config = dict(
    arch='vgg',
    model='image classifier',
    dataset='microscope photos of single blood and bone marrow cells',
    train_examples=48542,
    image_size=32,
    crop_scale_min=0.5,
    horizontal_flip=True,
    rotation_deg=10,
    color_jitter=0.2,
    targets=['cell type', 'smear'],
    num_classes=[17, 2],
    norm='batchnorm',
    hidden_act='relu',
    depths=[2, 2, 5, 2],
    kernel_size=3,
    stem='deep',
    widths=[96, 160, 288, 512],
    downsampling='stride',
    loss='cross_entropy',
    init='lecun_normal',
    optimizer='soap',
    beta2=0.999,
    learning_rate=0.0035,
    beta1=0.95,
    shampoo_beta=0.95,
    eps=1e-08,
    precondition_frequency=10,
    max_precond_dim=1024,
    merge_dims=True,
    one_sided=False,
    adamw_lr_other_params=0.0027,
    max_steps=18900,
    batch_size=384,
    epochs=149.5,
    lr_schedule='linear',
    final_lr_fraction=0.1,
    warmup_steps=3780,
    weight_decay=0.1,
    adamw_weight_decay_other_params=0.01,
)
Rows from block 4 of a small image classifier, named by matrix and row number. Each number is 128 + 32 x the weight over its row's rms, rounded and kept within 0 to 255. All counts start at 0. Numbers have three digits each.
After each channel's rows are labels from the 100 images, of 14848, where the channel reaches its highest value: "responds to" is what is common among them. Only what is clearly more common there than usual is listed. The data: microscope photos of single blood and bone marrow cells.
# conv: 3x3 conv, stride 2 (model.blocks.4.conv.weight, 288x160x3x3, each kernel summed), inputs 0-53

conv.38:158101137126090223128096121145136158136078096025132149103141207096153115108129110106115111137079094129119133164122155110133089173135098130112124140112109184145178
responds to: cell type: promyelocyte

conv.24:159057129159152129142101109146079136123191180154169121123088172153075147093122115117105162118143086078102164145173062097177124125098123102125126143145160114178141
responds to: cell type: segmented neutrophil

conv.73:119210139094164088165180162132182146107131178102102139130192169135134074208067114215100200164115129115109131118129137073110138090147125112199086118126127154117104
responds to: cell type: segmented neutrophil

conv.94:154102135114168174194151073116158125146060102138105141117126147143130156107101076093134101090144158151128100167140126161127108105106125111147084143079170095155141
responds to: cell type: erythroblast

conv.190:160179138105173141109168107094144105176126141145144157124143199096077181114116116082170128126092223183103124150133120089126141090113089134109166114158169100186111
responds to: cell type: erythroblast

conv.80:170105120118055094073114095180075110086153110144131125123112148105099124142073136077119134094105129143160106122113133117170138152144134119132066076136098077137123
responds to: cell type: segmented neutrophil; smear: peripheral blood

conv.150:139145094132165106102140099121079084112180084184107113159117179103081122070131106068056139107121106124106140097130062177131109124094183178116115061095168122130118
responds to: cell type: lymphocyte

conv.225:110155098187146113218150117100158111181099106114147126085171122091108133106133127136115142114163122193132120143138124114083122112160178132131196120152104127118175
responds to: cell type: segmented neutrophil; smear: peripheral blood

conv.281:134115117151163158115118163131128181097091111128138109124148135166162082160113132138126203143119117106130135128123101117092091095170054115181140127116155144150100
responds to: cell type: segmented neutrophil

conv.187:117112150121090098162148159136141121136059107100213119132118126078121120110086115174153087085121102136153141114121113189106112118098110161122141122099087108162207
responds to: cell type: segmented neutrophil; smear: peripheral blood

conv.4:165115113132135091187140090117140149140083126072088140101180118170121125140129135097134081087128092099143155137100130097106122180105146062082086137149166055128085
responds to: cell type: segmented neutrophil

conv.19:122090160139068075178147106075151097131085079171166133087157126101078130115174117137134145098105107088118127116125104107129127132132127142138159088210122145151122
responds to: cell type: promyelocyte

conv.280:110160132122142131145113119238107156125148118105108142143131126130111159138140096132124111126098119120093118152152062114140187166085141171090103083109117226080142
responds to: cell type: lymphocyte

conv.58:102159212170101091160106146111119112160135143179109085114122159159129108137115074130141141142096121092115152182092093097164089169128184125150145225098150081109099
responds to: cell type: lymphocyte

conv.121:135062134138126121120165112136134152148186108158145161153095162111089112122170072145140158089187081142110069130152098156182131151094154133132169117103131113151176
responds to: cell type: lymphocyte

conv.153:144154193106142085148101137121208104102110077088183154137106118172063239109104116117150093069103123150084095117132150104084078217160120146113146104155112153114107
responds to: cell type: segmented neutrophil

conv.273:109095141100124134152097115098139124119089121119108159054093147116115131112114103099145119120108122147083166125144120134147160132087101147099179125107114153135076
responds to: cell type: segmented neutrophil

conv.111:097111130098115120193114124109142079144144140153129046179148125141167150130175129114125180107099066178079202095115144079106112176104135124096113175152153163106114
responds to: cell type: segmented neutrophil

conv.211:105106144143112127107158156166144128090163106108124213127129128110083108122117096106089140081188114092219088136124163088129156133092153173184139217165138131142148
responds to: cell type: promyelocyte; cell type: eosinophil

conv.127:131141099134161101096173103123181111120231104076095101077123145182153104133164123189144129143141135143123113127179185136132133112156183113136097085187143125151147
responds to: cell type: lymphocyte

conv.265:097135196139149136117137108124085131108136142080157133116171092149087159082117124123175123160152138131118065122142093166182177102161099086118098105113088096089117
responds to: cell type: erythroblast

conv.5:121129126132162144098115178118124124127117137085110173116169137101121120129106125149092128129153138066120120140098140110205124122096188092128114133085131149113084
responds to: cell type: segmented neutrophil

conv.217:146142100143160134157091137093124152084118113111110168107132093166166081127147096151131145095147091103165060072126110100173069145156084146138114108106132107140134
responds to: cell type: segmented neutrophil

conv.128:088173108078079139069117107127160115103121166145149097132124099122103183136142112159122144094115127132098157120124180096112146145091159121091147126130123052065164
responds to: smear: peripheral blood

conv.282:134157104142126081091139232107163106137101122143081133161129153092052194158148143172145139110130081088100133128104080117152094115112134120109135086123083079132135
responds to: cell type: segmented neutrophil; smear: peripheral blood

conv.16:071145139149082175103097111190191151112118126104128122176100168104074127087124121095091134066106153131126139165145083111163098129225148176125134142132137153182146
responds to: cell type: erythroblast

conv.37:111144098119142108160145061132101088089161074133133091117104132124061146098190136118129106090129094181118141117127152103148106112147169167058113125178132090115134
responds to: cell type: segmented neutrophil

conv.163:109162088094172078122090140222140238080103138097126118124150125112166151120121149127129118119073066117132087097137106132144149084216127128147143103101140101113103
responds to: cell type: erythroblast

conv.244:112136092153175124149124093161129131092103134123101173154134217165187167155144087126134120135115106083130094144122088110155112107149116158133168093173125105128143
responds to: cell type: segmented neutrophil

conv.143:162069153173115110174098103068112111104110247082109174139101151134109096105143129151103138078113141190127130129093071166168142131134123129112154073153133142100140
responds to: cell type: erythroblast

conv.261:084142083091099120137142103096120154091113099118115105149112107096110143112182088189166091089124081188158127101102128147139153139142155157061157128133172088112143
responds to: smear: peripheral blood; cell type: myeloblast

conv.262:110134112128124127114132095128120092102089179132119131196097139105119110221139102075102147138110153207131163130214066088080130145111147102094103107123129126104074
responds to: cell type: segmented neutrophil

conv.22:101127161117139083093144101138153117144193116080102118207125106136132144104121063109210125116131089087141154130206108083071130151112129103107172089084180157114098
responds to: cell type: lymphocyte

conv.81:133182107122126113107066167105156145122091131124060110157081080109148106110095129078131146076090135131152118162159149163130084123107086091087149098152128163099152
responds to: cell type: segmented neutrophil

conv.156:158100109133123165097160146112145102247164122161156109089130139095129130150136070104135128154176123083161147136145135128095061211056181118128130140070076130089160
responds to: cell type: lymphocyte

conv.86:093123105133152106091148081112129103134107136127102141095112133129142089109154219118119061132094094145162175117169191122113141094122123077137146105159091132175145
responds to: smear: peripheral blood; cell type: lymphocyte; cell type: myeloblast

conv.201:176116088114118103115116192143148120169119126124172132154119147107132127119161106091143154110126124088142127112100175139147112105142171161066178126122118076051119
responds to: smear: peripheral blood; cell type: lymphocyte

conv.231:104153137098172126144094208118086075114075096219125166069127124097142211113166157173172130095106115208068121113144115149147127111102128132102134099156124109130119
responds to: cell type: segmented neutrophil; smear: peripheral blood

conv.266:209143135065178098078139109106102102101211234132107083150148104154154144121135115109098125122171130097152171083110155111151138111142092073119126087176179139099210
responds to: cell type: segmented neutrophil

conv.15:128119103095089122102118139143082087146136129132161141097129114098102113138151119115172165082136110103132127091089109159107123178224212148121194175118137123085137
responds to: smear: peripheral blood

conv.167:091119096111143144046136128132145101096119087200043098131162165150122118149188216153091142163114152132103110125078084128133130116159119173119159152117109190098146
responds to: cell type: lymphocyte

conv.148:109110126097106135165138162183119089168117111164169131081131134165140068152221058096090140129118108125103114164110091150123157156109167159136119123120165090132078
responds to: cell type: lymphocyte

conv.173:080090112074186153109099086104144114177177152108178125149140171132084168098187146167197084149204156105152132116115123102175077173124106101064128089124187118148144
responds to: cell type: segmented neutrophil