A small image classifier, trained from scratch.
Model: 7.7M parameters, norm batchnorm, depths [2, 2, 5, 2].
Rows from block 6, named by matrix and row number. Each number is 200 + 40 x the weight over its row's rms, rounded and kept within 0 to 999. All counts start at 0. After the name is the row's rms in percent of the matrix's.
# conv: 3x3 conv (model.blocks.6.conv.weight, 288x288x3x3), inputs 182-188, a 3x3 kernel for each
conv.263,096,194,284,131,234,171,204,183,211,265,249,273,197,250,201,291,213,178,187,209,243,202,184,160,167,145,188,250,97,156,222,133,208,276,156,189,198,177,175,245,209,191,205,234,162,180,142,197,219,249,155,224,251,147,161,192,202,240,159,196,205,176,199,240
conv.264,097,212,192,210,231,245,154,174,229,189,150,224,231,246,158,226,237,273,251,291,268,191,159,186,266,218,119,269,192,133,178,190,182,253,225,250,258,239,238,200,193,254,194,207,218,238,209,251,205,237,211,204,224,183,191,142,239,179,165,244,286,290,180,290
conv.265,095,251,262,151,210,159,213,192,130,291,121,203,248,187,167,166,177,154,173,234,168,255,190,212,174,279,208,245,162,260,204,157,152,157,126,148,165,213,253,206,100,261,203,156,118,220,229,216,226,200,267,179,185,121,198,123,169,207,136,196,151,167,221,241
conv.266,102,231,198,206,213,171,165,184,203,189,150,199,235,200,191,205,138,191,156,310,285,144,258,277,221,225,155,207,209,247,306,219,199,166,159,224,221,145,212,208,216,181,224,228,231,143,233,297,198,115,179,140,186,198,137,234,146,158,189,209,192,222,180,197
conv.267,093,231,209,147,277,247,302,178,167,138,215,262,159,136,73,190,216,206,186,135,201,195,283,234,217,183,203,131,132,172,194,179,149,197,158,147,179,201,192,186,196,181,171,243,206,200,209,221,134,251,250,204,185,230,195,214,168,198,150,199,164,126,110,225
conv.268,101,209,157,185,256,281,247,285,174,187,209,148,208,136,191,205,170,237,213,203,194,178,167,266,270,233,195,249,157,198,227,242,191,214,227,265,140,260,191,123,180,257,215,209,248,162,207,164,185,230,292,267,201,194,211,216,209,215,207,278,218,142,206,112
conv.269,097,203,162,192,250,193,213,101,203,167,157,122,191,232,193,218,226,225,251,253,245,221,215,157,134,161,198,116,175,163,183,164,188,197,158,160,189,182,210,256,212,217,180,132,217,216,179,177,247,232,219,187,161,231,219,205,158,204,208,136,158,227,246,145
conv.270,101,195,226,196,226,241,180,87,184,163,198,230,199,198,226,201,264,194,252,170,181,121,176,131,186,159,175,119,165,219,156,225,191,170,138,186,188,205,241,288,176,167,218,140,202,184,218,216,172,248,217,204,206,275,244,175,174,160,262,188,150,264,227,156
conv.271,097,214,203,233,155,248,184,185,227,219,259,252,195,234,194,214,253,325,147,162,141,188,294,264,148,179,220,217,168,151,247,196,100,211,161,200,173,197,245,204,170,161,162,224,221,198,228,181,194,235,204,182,190,127,228,186,149,202,194,136,179,169,157,128
conv.272,099,189,175,212,140,177,158,177,268,184,193,155,240,156,198,185,175,184,207,242,152,209,217,211,186,227,221,212,195,165,122,188,164,251,273,238,209,228,167,240,161,182,179,244,129,222,185,129,196,231,175,236,181,227,132,216,155,157,270,158,199,213,194,86
conv.273,099,215,201,176,188,259,201,193,237,221,236,186,251,171,139,251,150,210,130,223,239,101,151,175,202,187,253,120,221,229,207,215,254,147,217,191,257,206,192,245,196,197,207,182,151,176,217,295,196,213,172,164,201,210,226,199,213,273,248,134,205,191,239,159
conv.274,100,151,239,191,149,214,232,184,199,212,208,205,253,261,223,246,210,208,122,227,236,171,167,224,145,184,127,210,198,205,164,197,203,229,224,174,141,199,169,203,196,178,198,156,230,186,233,213,193,156,193,174,241,148,206,210,206,209,208,270,172,208,199,205
conv.275,106,182,184,197,212,257,235,245,235,189,134,247,209,274,223,190,156,137,166,181,211,235,182,190,150,216,236,180,177,199,142,192,158,203,241,213,209,140,199,289,103,259,330,193,177,226,235,251,212,186,121,240,242,161,151,198,173,222,179,226,230,152,153,220
conv.276,100,291,224,155,272,223,176,182,219,176,173,199,185,156,249,171,181,241,258,207,246,181,184,200,214,194,178,181,189,218,165,180,236,164,151,182,158,182,285,233,225,193,224,149,206,205,179,199,182,170,183,260,175,162,212,184,218,166,230,190,206,203,180,200
conv.277,101,216,196,269,220,183,126,162,266,202,154,245,160,179,230,79,151,194,118,240,222,159,170,247,239,160,227,200,160,180,151,193,203,240,163,211,182,190,179,185,155,188,199,175,245,128,159,186,181,241,182,168,178,226,220,136,181,117,150,205,168,185,135,249
conv.278,096,181,191,234,229,139,211,257,206,239,217,248,215,216,266,266,211,254,240,192,204,152,204,240,250,127,205,230,238,171,289,120,135,200,133,116,193,191,170,207,148,195,189,245,232,164,202,201,209,146,186,202,263,210,159,245,181,211,236,217,136,256,255,133
conv.279,105,162,252,173,202,188,214,237,151,187,160,207,262,172,231,272,208,268,227,169,223,196,153,227,247,142,199,211,245,265,191,169,205,182,168,202,214,98,219,190,225,264,165,210,230,194,155,156,189,192,223,205,216,224,222,254,115,151,214,199,203,201,252,228
conv.280,104,208,200,224,209,222,228,206,273,150,216,198,156,206,244,285,169,248,162,186,187,240,194,196,221,199,263,189,203,143,183,127,205,162,225,190,273,274,167,187,225,156,186,247,233,227,224,278,161,161,220,202,174,272,154,148,207,216,189,208,212,154,221,216
conv.281,095,181,215,172,156,225,194,217,210,223,151,303,212,182,140,235,187,196,158,187,187,189,186,188,160,181,244,153,213,216,166,203,169,181,168,155,176,190,255,200,198,238,193,178,306,169,201,185,173,203,248,158,168,204,177,145,146,162,199,134,216,190,172,297
conv.282,101,182,143,189,186,154,156,207,220,195,161,162,236,159,193,246,192,271,175,142,148,288,181,149,151,217,175,129,182,226,194,222,202,204,222,228,218,130,202,73,247,212,171,264,84,194,204,174,193,210,185,166,164,137,214,215,208,180,231,198,252,283,196,213
conv.283,096,241,215,191,238,221,256,229,184,204,216,200,136,203,211,133,219,200,214,262,173,165,288,172,209,134,302,280,147,249,241,228,178,185,203,165,127,182,229,150,286,153,192,162,182,201,160,150,257,184,164,153,175,169,185,173,228,228,176,223,199,156,202,179
conv.284,101,203,144,202,170,137,213,146,216,182,300,203,199,191,194,256,181,216,229,241,203,196,187,260,191,158,266,259,186,142,232,185,197,184,294,208,194,147,164,211,225,207,177,165,165,171,230,136,133,211,175,212,177,224,172,149,202,157,302,183,190,175,223,186
conv.285,101,193,197,218,267,299,248,261,160,209,254,230,165,207,186,197,187,252,215,200,149,172,215,159,186,199,201,226,166,170,112,201,199,162,217,169,205,186,224,173,202,185,167,225,274,195,200,180,179,243,280,279,165,225,262,155,232,258,174,223,263,199,200,269