Rows from block 2 of a small image classifier, named by matrix and row number. Each number is 500 + 40 x the weight over its row's rms, rounded and kept within 0 to 999. All counts start at 0. Numbers have three digits each. After the name is the row's rms in percent of the matrix's.
Before each channel's rows are labels from the 100 images, of 14848, where the channel reaches its highest value: "strongest on" is what is common among them; "colour at peak" is the nearest of a few named colours to the mean colour under the peak. Only what is clearly more common there than usual is listed. The data: microscope photos of single blood and bone marrow cells. In brackets: how many of the 100.
# conv: 3x3 conv, stride 2 (model.blocks.2.conv.weight, 160x96x3x3, each kernel summed), inputs 0-95

strongest on: cell type: segmented neutrophil (65)
colour at peak: pink (48); purple (46)
conv.16 086:499534530453478523547481468470547484531451458517524507469532527525529461593483481540476515499543433493406518466510432474537468499475497507499490487552443490511466512464489499452515543531472465482545516491470578465573477519511479613432439483449504469408582584477544438499511477472531496447

strongest on: cell type: segmented neutrophil (62); smear: peripheral blood (49)
colour at peak: purple (54)
conv.68 103:509565459508471541473510476519490507495627526466496482541458488397499510438522530464481440463440567465526439489475510469478487537553510496567479463575499495537430464535540504561593436486446458471500484515483529518494460448512492532513424544519498485496475444494444564527507498447451509481

strongest on: cell type: erythroblast (40)
colour at peak: purple (60); blue (32)
conv.90 097:504612475487521507459546541509556528493501563517544541541518499463512492500521584476474510518445529594508496495534464494504499483483479525437429402515413494497510491511537459492443513584527530526478500534442544556507498430420504489481507540486484541622526421512494482505493482531521489493

strongest on: cell type: segmented neutrophil (57)
colour at peak: purple (62)
conv.152 101:560529650525495480500508542563435492513524471509588510473497426503514532492457477448464449501474517529556446500506517476524475489499447470538506454501555480630439503456540523487527589517468439497500497542528475479525454493494495518478538531556452552558456470518493501449503483475489508455

strongest on: cell type: segmented neutrophil (49)
colour at peak: purple (75)
conv.123 094:539484524559465430421491496454480492484542494473517452478542547466531509451472503451538476528488500461466582504501502531484434471569468509518551557412539502515452467443485503499487475629464531447544486510519512483459488617501455473477472453480493508428547513507509506470491420453477549497

strongest on: cell type: segmented neutrophil (64); smear: peripheral blood (41)
colour at peak: purple (63)
conv.149 100:484502566429493551528484437520477496641430519459505523513537477531487496515452453491491509504534508475475593525527517504472536531516466541490580535488453531535509545457519428457539468500502477521460510542497544486499489465433485554395458450473485510492417513532491504475496471592468475444

strongest on: cell type: erythroblast (36)
colour at peak: black (53); blue (36)
conv.71 097:477466479481428526437557536481486565433504498537565482507497484473491534432479510486439567439464490544490487484473492537517527471509496515465540497523543483475560507597447514531537518542508471432449547517484501547505406484539624540460488488471527516534511568449552454448485483482570475484

strongest on: cell type: segmented neutrophil (42)
colour at peak: purple (50)
conv.69 102:526513524534548466542494529512438459453519459525506469507659538412495544558483567546461503521479514471468586472451468533454509460513484434461468485579530471477474527486496472458487449482489508416499553500469544562509494528538484496516435518438542515440448532508482482476521488481528518461

strongest on: cell type: segmented neutrophil (60)
colour at peak: pink (75)
conv.110 094:562504491522468521510482485488518451485542498509504375472498484567508525522492488460456480523437497485434490515427482561529472526503535505509493562540501513545508492442504396498546467475512471465504498512490548546602520495548489557466455469580379504475529544468562459485549454456507454497

strongest on: cell type: segmented neutrophil (67)
colour at peak: purple (76)
conv.140 106:480475581423514535532464531531476500518460483484554544506510432441421558429444502460564478503536490530446588422515466507542451557520463478527473502504465462547528485472508570495475508471524492466460522552488484455507528433500489480441573543478509470542442459506524504492558438573521541479

strongest on: cell type: segmented neutrophil (65); smear: peripheral blood (62)
colour at peak: purple (66)
conv.105 101:530513479449505552501534488516424516526448438531501579555514502535438547429610512424460467451464467470458556474466524453525529574535498490448504579511530444500541481464504421551553513485559483439524470512532457509474444497465513491474499491490506465471506501544455454464513490559468482436

strongest on: cell type: segmented neutrophil (42)
colour at peak: purple (51)
conv.30 106:488460590474455455614494622505465495479469483510468450504520489529421450518463495474476541477505533473461519409502508463491474464547503456489507496489517482467473506556498585556528531473504459447500609499528578520506456464507527560466516515480499486412454545497489545518490530478500516464

strongest on: cell type: segmented neutrophil (51); smear: peripheral blood (40)
colour at peak: purple (81)
conv.31 090:591461538509505509472495506513644550501480507497461475526535485521497469566422442437501501552501518484480523500470438514485513452494495480466571428476469484495433410489473501522539552504456583513498477491467545500482434493483538464512514540449511490599537506559455575514484519511467523498

strongest on: smear: peripheral blood (66); cell type: lymphocyte (38)
colour at peak: purple (63); blue (30)
conv.154 108:471527510472527583433515476501519537615486568456594530480521462462521533456476473505484486465514450564500474453501452461531503512470428569498474479539461462459537634492539503556478500477460468471529560468467537495474472497518470472436537473513463468539498480576535466464533465509536498496

strongest on: cell type: erythroblast (58)
colour at peak: black (62); blue (29)
conv.116 097:509457454499561476480556505395510465489423506487440462485436489494457466465438480492447492484491487539535544427427486469539533525478484507481513479438553540479538499484484488504492462469462423470511469584463553533472548579520459564478425498491528514511530492558417463437471496472515501562

strongest on: cell type: erythroblast (41)
colour at peak: purple (49); blue (43)
conv.66 101:502476393471537435523524491473497595496574502461574540513484484486545504492503506459454444508475530499483453516460490523514509561501496445413459446493459561488527511477610494545538514477456551464475547594460512601506466494428485493499440515502485469518544511528486563481474509508477482483

strongest on: cell type: segmented neutrophil (67)
colour at peak: purple (63)
conv.79 117:461498483506476621466511485465439496461455467452506462527503496469489484468446479485483508523481501499505423555459527481524495503474503463502699505508486456481567540506555518542501576468510484531506489444516444503509552514520558536525561457500491547462479499542478564519499531474543452481

strongest on: cell type: segmented neutrophil (56)
colour at peak: purple (80)
conv.0 106:434518459465483603589514471535492440510516456471557564493558476503517474481442437492529482459528494480516610492465472491472534483517509564475527469490491480545477512483506501428462468500479489460475510520382449484469415468463482491545461549456504505539603482490458540508531498491514539459

strongest on: smear: peripheral blood (54); cell type: segmented neutrophil (47)
colour at peak: purple (55)
conv.144 098:523464534508475417570485597504504501543493453499468477500559482462627453473513506538414537586461541489528526497525472474461505451434476491533547520492531487494471464502514602522487640500526509495541477491448479544493525494523481485526502550449501474484498482545539546518499524548514507470

strongest on: cell type: segmented neutrophil (40)
colour at peak: blue (44); purple (43)
conv.60 092:533494582436558468504528453464471489508477451555503515457474503502507492482515466478543503505618508489408551480409553428466446480482481471501519457564461453535455417535504547487518534536507505463437524423527495521461534549491540503455429448491519528527464503499507493482511574556460500466

strongest on: cell type: segmented neutrophil (52)
colour at peak: purple (69)
conv.111 104:460481529496472552476493503437521504516456498454463469444594527543462491525482496492506504492495469508440507552521497485524523552422468504476546486456489476503481497445530501418531579495576569532560478544610584490475497607492455511555496441458507516496548566473507541467438494536503503479

strongest on: cell type: segmented neutrophil (61)
colour at peak: blue (50); purple (41)
conv.103 112:475474502458516496496483482506485433479457536526454455498525412505534542481595493499460475469550485447514549514489486500512526440482498552542530526532549494528450453519463484503449449461522571495489508443400487521509496636477518519495403465491529442511488410500460502534496473531426537541

strongest on: cell type: segmented neutrophil (60); smear: peripheral blood (44)
colour at peak: purple (84)
conv.89 097:461469501440498530502538461483466421538462462507509500435560496550512501526509428502519538484539512442496555451504408505556511446619532529487556405436485483558556566497464469523456525468479520465538548449472509504474491538494490523585452470473476493553538515545550496509534473538521481527

strongest on: cell type: segmented neutrophil (47)
colour at peak: black (32); blue (28)
conv.92 106:477406445471456499439529486435499540552594501529488481456479538420529489467462461543465504520505532488452399503516525492440530466484485550555441448557445504543479532525459522560432492493470446499515494544475456570492541578512513513493472496448531456458497454486462542477463494433490509533

strongest on: cell type: erythroblast (42)
colour at peak: blue (80)
conv.35 106:524450489465427452449518605468449538500496533462520474551517468475483485479506477562519519510508486471492473512467571462522579512482482465504502488481491495492554554542535495475463441503541538480505539455600544524466593484490510517477439501580447419462467492441506456503499434563577453488

strongest on: cell type: segmented neutrophil (62); smear: peripheral blood (38)
colour at peak: purple (52)
conv.83 092:503511575509463438463444522500554540482502447490430435501550438492648488492465495492563522500520476502502600431485480511472518443510509503529460490491487477502507511504491494553517517512461471507566494485471480448471478509476504532467510558464423485600576459538505481558557529561472472479

strongest on: smear: peripheral blood (65); cell type: segmented neutrophil (48)
colour at peak: purple (57)
conv.55 102:492504515521431403480491579472480544572439450446516494476476525525504455498461487561607441489517503485407497574481465504467505513538485506516526536502546515472476516468528473511472555524455501455609457548477485452430447459518509520518455514439517473542503546503484457456441496458460489464

strongest on: cell type: erythroblast (44)
colour at peak: purple (79)
conv.139 097:495500407498601513487463455464500459485504469474535468483492477513522453554521529405527499421481503500526402472492403487516538595460452505501434483525545502532479509534530469560499487440540527525502441503544500509519514548486415448548519486455503489492526447526558521456453488528481432476

strongest on: cell type: segmented neutrophil (40)
colour at peak: purple (57); blue (39)
conv.132 102:453477437467501494551458471486495506496453478484497505467498529699516518468511466457473477487490468513487556447536522501501525467479446518475468436518489495487456509462509440536506536466512491513517550545610523492498558534572505520513483474506513475443496503454501448546464519589433543464