From a checkpoint of a small image classifier.
Model: arch vgg, norm batchnorm, activation relu.
Training: soap at rate 0.0035, 18900 steps, batches of 384, held-out accuracy 91%.
Data: trained on microscope photos of single blood and bone marrow cells, 48542 training examples, 149.5 epochs.
Rows from block 5 of a small image classifier, named by matrix and row number. Each number is 128 + 24 x the weight over its row's rms, rounded and kept within 0 to 255. All counts start at 0. Numbers have three digits each.
After each channel's rows are labels from the 100 images, of 14848, where the channel reaches its highest value: "responds to" is what is common among them; "colour at peak" is the nearest of a few named colours to the mean colour under the peak. Only what is clearly more common there than usual is listed. The data: microscope photos of single blood and bone marrow cells.
# conv: 3x3 conv (model.blocks.5.conv.weight, 288x288x3x3, each kernel summed), inputs 216-287

conv.247:178103140157127156112094139124127096119081131134150147109116139107139093128163124137108127099096090128113128118145107112108147207144112091104140136146145118091104128094132066127149100152134132129112126105101136117128
responds to: cell type: promyelocyte
colour at peak: blue

conv.204:114109129122168146154158133106077164174081101091124097101146164112105138109091059103153095119093125160101108103136126109089122123168144175134143114137111145120093143148083137160133087083117087103176146152107203148098
responds to: cell type: promyelocyte
colour at peak: blue

conv.245:138162167131081136129149139114131149112103136143145087113138161134155104111117121104120171152130106201108113201138129171126104104111125116115158104133143132108136163157101116133124119084144085154100121147155124164162
responds to: cell type: erythroblast
colour at peak: purple

conv.62:168103156118154156103116121127136151162127123152112185138137105136088090147138119153117132159138117095146186123098119143122142111146103128100127127121126142122195139154138116150146097118077107128125090083108063146112
responds to: cell type: erythroblast; cell type: plasma cell
colour at peak: blue

conv.34:179125155159113119123109125092097104146127148177084107130087115127106101162139121137109148108187120110142151150154116095129100113084138155145176133165119127106102124134126120114129124115154160113121134108136110098134
responds to: cell type: erythroblast
colour at peak: blue

conv.105:124127137104146127134090115129127139116174165112133095109122116145131136141146156117112174140136124086118152109103107105087166136159128158096101135153143126140103140129128088090090127129157098141113129127111055130099
responds to: cell type: erythroblast
colour at peak: blue

conv.149:138128159138131119145117160131117123161118099157137098080157135144133210117116124138118142131117104141105149114117130132118118136136149117127146124122203110132152120124129131098109135112145117100121144144105105100141
responds to: cell type: promyelocyte
colour at peak: purple; blue

conv.207:142152129151128157104140139106133173125168118123161120156085123085123100118101134146114095130122134145134113101120112146114154113160140154097133148111124102122100114106108118113108174092119120136138117116123166163136
responds to: cell type: erythroblast
colour at peak: blue

conv.120:171154107121198143129110141137103093148077089109137140147201152119158132161128124100187104107122135130151109145135141136121111127113137084082092124098078138112146090102094139121116140144135113154105117131113161183113
responds to: cell type: promyelocyte
colour at peak: purple

conv.79:128098092122158114128146106167134127130103153119102092155094138122125102118123168095114118122139121117105110058165082125142124101120124140148113146073156137136128119117089106109114112165145146088114193124128117154135
responds to: cell type: promyelocyte
colour at peak: purple

conv.223:126104107122132103116158128145148112132139134176098143075146119117117109136120156122119127107142124132139118137097124095156131124108114070131093098131109155139158102111119122109121113091134158177165141146139161125092
responds to: cell type: erythroblast
colour at peak: black

conv.142:117140120069103120116177144108115162140140078156123084135144122168130122122126165113104113132107113111118140127125099155119159110127148108085134162170124131111184118115103125146134134090104091103149108135145146141101
responds to: cell type: promyelocyte
colour at peak: purple

conv.129:143117123142148131191097151158151121130131154112134088114091173129125148135112095104172117141089143152070127136144119185126140120096116135074142110119139142109128115106123131155125148123158175147157137156092110136119
responds to: cell type: promyelocyte
colour at peak: purple; blue

conv.177:098121073076144145117125106116125136122132141100121073143155098129154128107112141126117114123127118109116127137153125105133103131089151128143129146094107125138163102172132139124149170143093087155145099126103112178102
responds to: cell type: erythroblast
colour at peak: blue; black

conv.161:142140125150112118146134098124144085101123126136136117122141141126117165118102141118134136142085148117126127147124110122124111118145180143140176134110147131165129116112134113122123154093148073073129155143132173115183
responds to: cell type: promyelocyte
colour at peak: purple

conv.61:141086117091116122146142125127183101127129113096120129099111146090139134100136126107100077127146095124114171078130108130145136143128133123168079125143133121122103136126143160129122114098156139148139166149141176154050
responds to: cell type: promyelocyte
colour at peak: purple; blue

conv.118:157152154164115123096104083080125118118103134133119152144145125123118140135147150161107145134164151151106139142124100108162126109133131128088148131093111120077174111109113133139101136144123104148120169136098158120180
responds to: cell type: promyelocyte
colour at peak: blue

conv.156:195147126146158145125115105120142121128132175120124135173121142105127127105121160120118142090106119129198072160130137115118149148135124138124142148113096066094130108111149140122115160103166129142110122097158141129136
responds to: cell type: promyelocyte; cell type: artefact
colour at peak: purple; blue

conv.170:133146154104137106109102134139159156115120095137149107116109089098102144139124116151155166151131073152105168145135169127117114141125113126092151128098106151162109113143163149136130146159143114117141114142110106095098
responds to: cell type: promyelocyte
colour at peak: blue

conv.88:162127128106111149122136163159111104136133157109126130115136126130129113153126128138154118155146191135139128122148138125099153123111113147156106115150118107131134118132125130122153213102087117113101120145108151128122
responds to: cell type: erythroblast
colour at peak: purple; blue

conv.167:118120097126127134127121112137113133125127111120084107176117138148142161135129179121176112150109185102135131124115131114120123152144149081123085149082121112169110100123112111172186129139138134075132136173106120127102
responds to: cell type: promyelocyte
colour at peak: purple

conv.77:154170093123140126109120128117158150159119096158114125131151154073129114127141121106178118110120133116106175129128152139107118141094131071085124137164107090092096081162130102120147085112127111181116132130121133097114
responds to: cell type: promyelocyte
colour at peak: blue

conv.184:112127130118151170128120118103150159157206120105114082079120120117115075153137109169125130130142076124130120113127164147140127131109129107112107130126155122099172163151121120118095141136105087126115166083118120142103
responds to: cell type: promyelocyte
colour at peak: purple; blue

conv.279:138126161132064098130105126121135118148118148151119158128137130108114097121102118087127122116101107143145202125125116169100133130145079093121119141126114137105088107127175117130151105152138096117107115128094087112128
responds to: cell type: erythroblast
colour at peak: blue

conv.133:146096128108105134158108159107149142107174121086136133156166120100150126088111100108126143127098149139137110136155155170119152113141109103105117138080123140100133204118117150136111089103136156154119101168160151163125
responds to: cell type: erythroblast
colour at peak: blue

conv.60:141118154087096176134125094130119134091158121111127135145113080121136114136080134141111134167098124136134094142121126071113128169110158103126143115111125140091140104133132141094137130122120120146133097112137146106126
responds to: cell type: erythroblast
colour at peak: blue

conv.8:146103116122117108079129130099142081104123137097139093185128109166098133122129108097119109129115122128095152104107106122141091072107100154145113170124153129115109099158167133200153134137139124144119137108145123104151
responds to: cell type: erythroblast
colour at peak: purple; blue

conv.26:113123125142150141130144103172157122153125121102169141103083097155055142124141097146120093150100146109134097142107117189164104141146149148147089138120152130120142139126099081137107146153096101124135111124135110109118
responds to: cell type: erythroblast
colour at peak: purple

conv.25:142153135165109120124091092108131130126117123147136130158115133136151126122074102097111124084130135169152165131183129132140176160106091102125125141176094115100104144111130167153175164077133109125130099142158125111079
responds to: cell type: promyelocyte
colour at peak: blue; purple

conv.65:161197124127127155144092114112087116130149106109176157113122153133133150143191149121157161156127138106143143108066065114111163115108126133104152143143147112104109161113130114144098168148153065151139141126116138146100
responds to: cell type: erythroblast
colour at peak: blue; black

conv.117:152130149138147145105102169152124113171138134148128118122174151126092116130141126101118122124182121103087115136105130144114108134106131116123094142150117155135099128128130096129161120096102130137117133135082183155138
responds to: cell type: promyelocyte
colour at peak: blue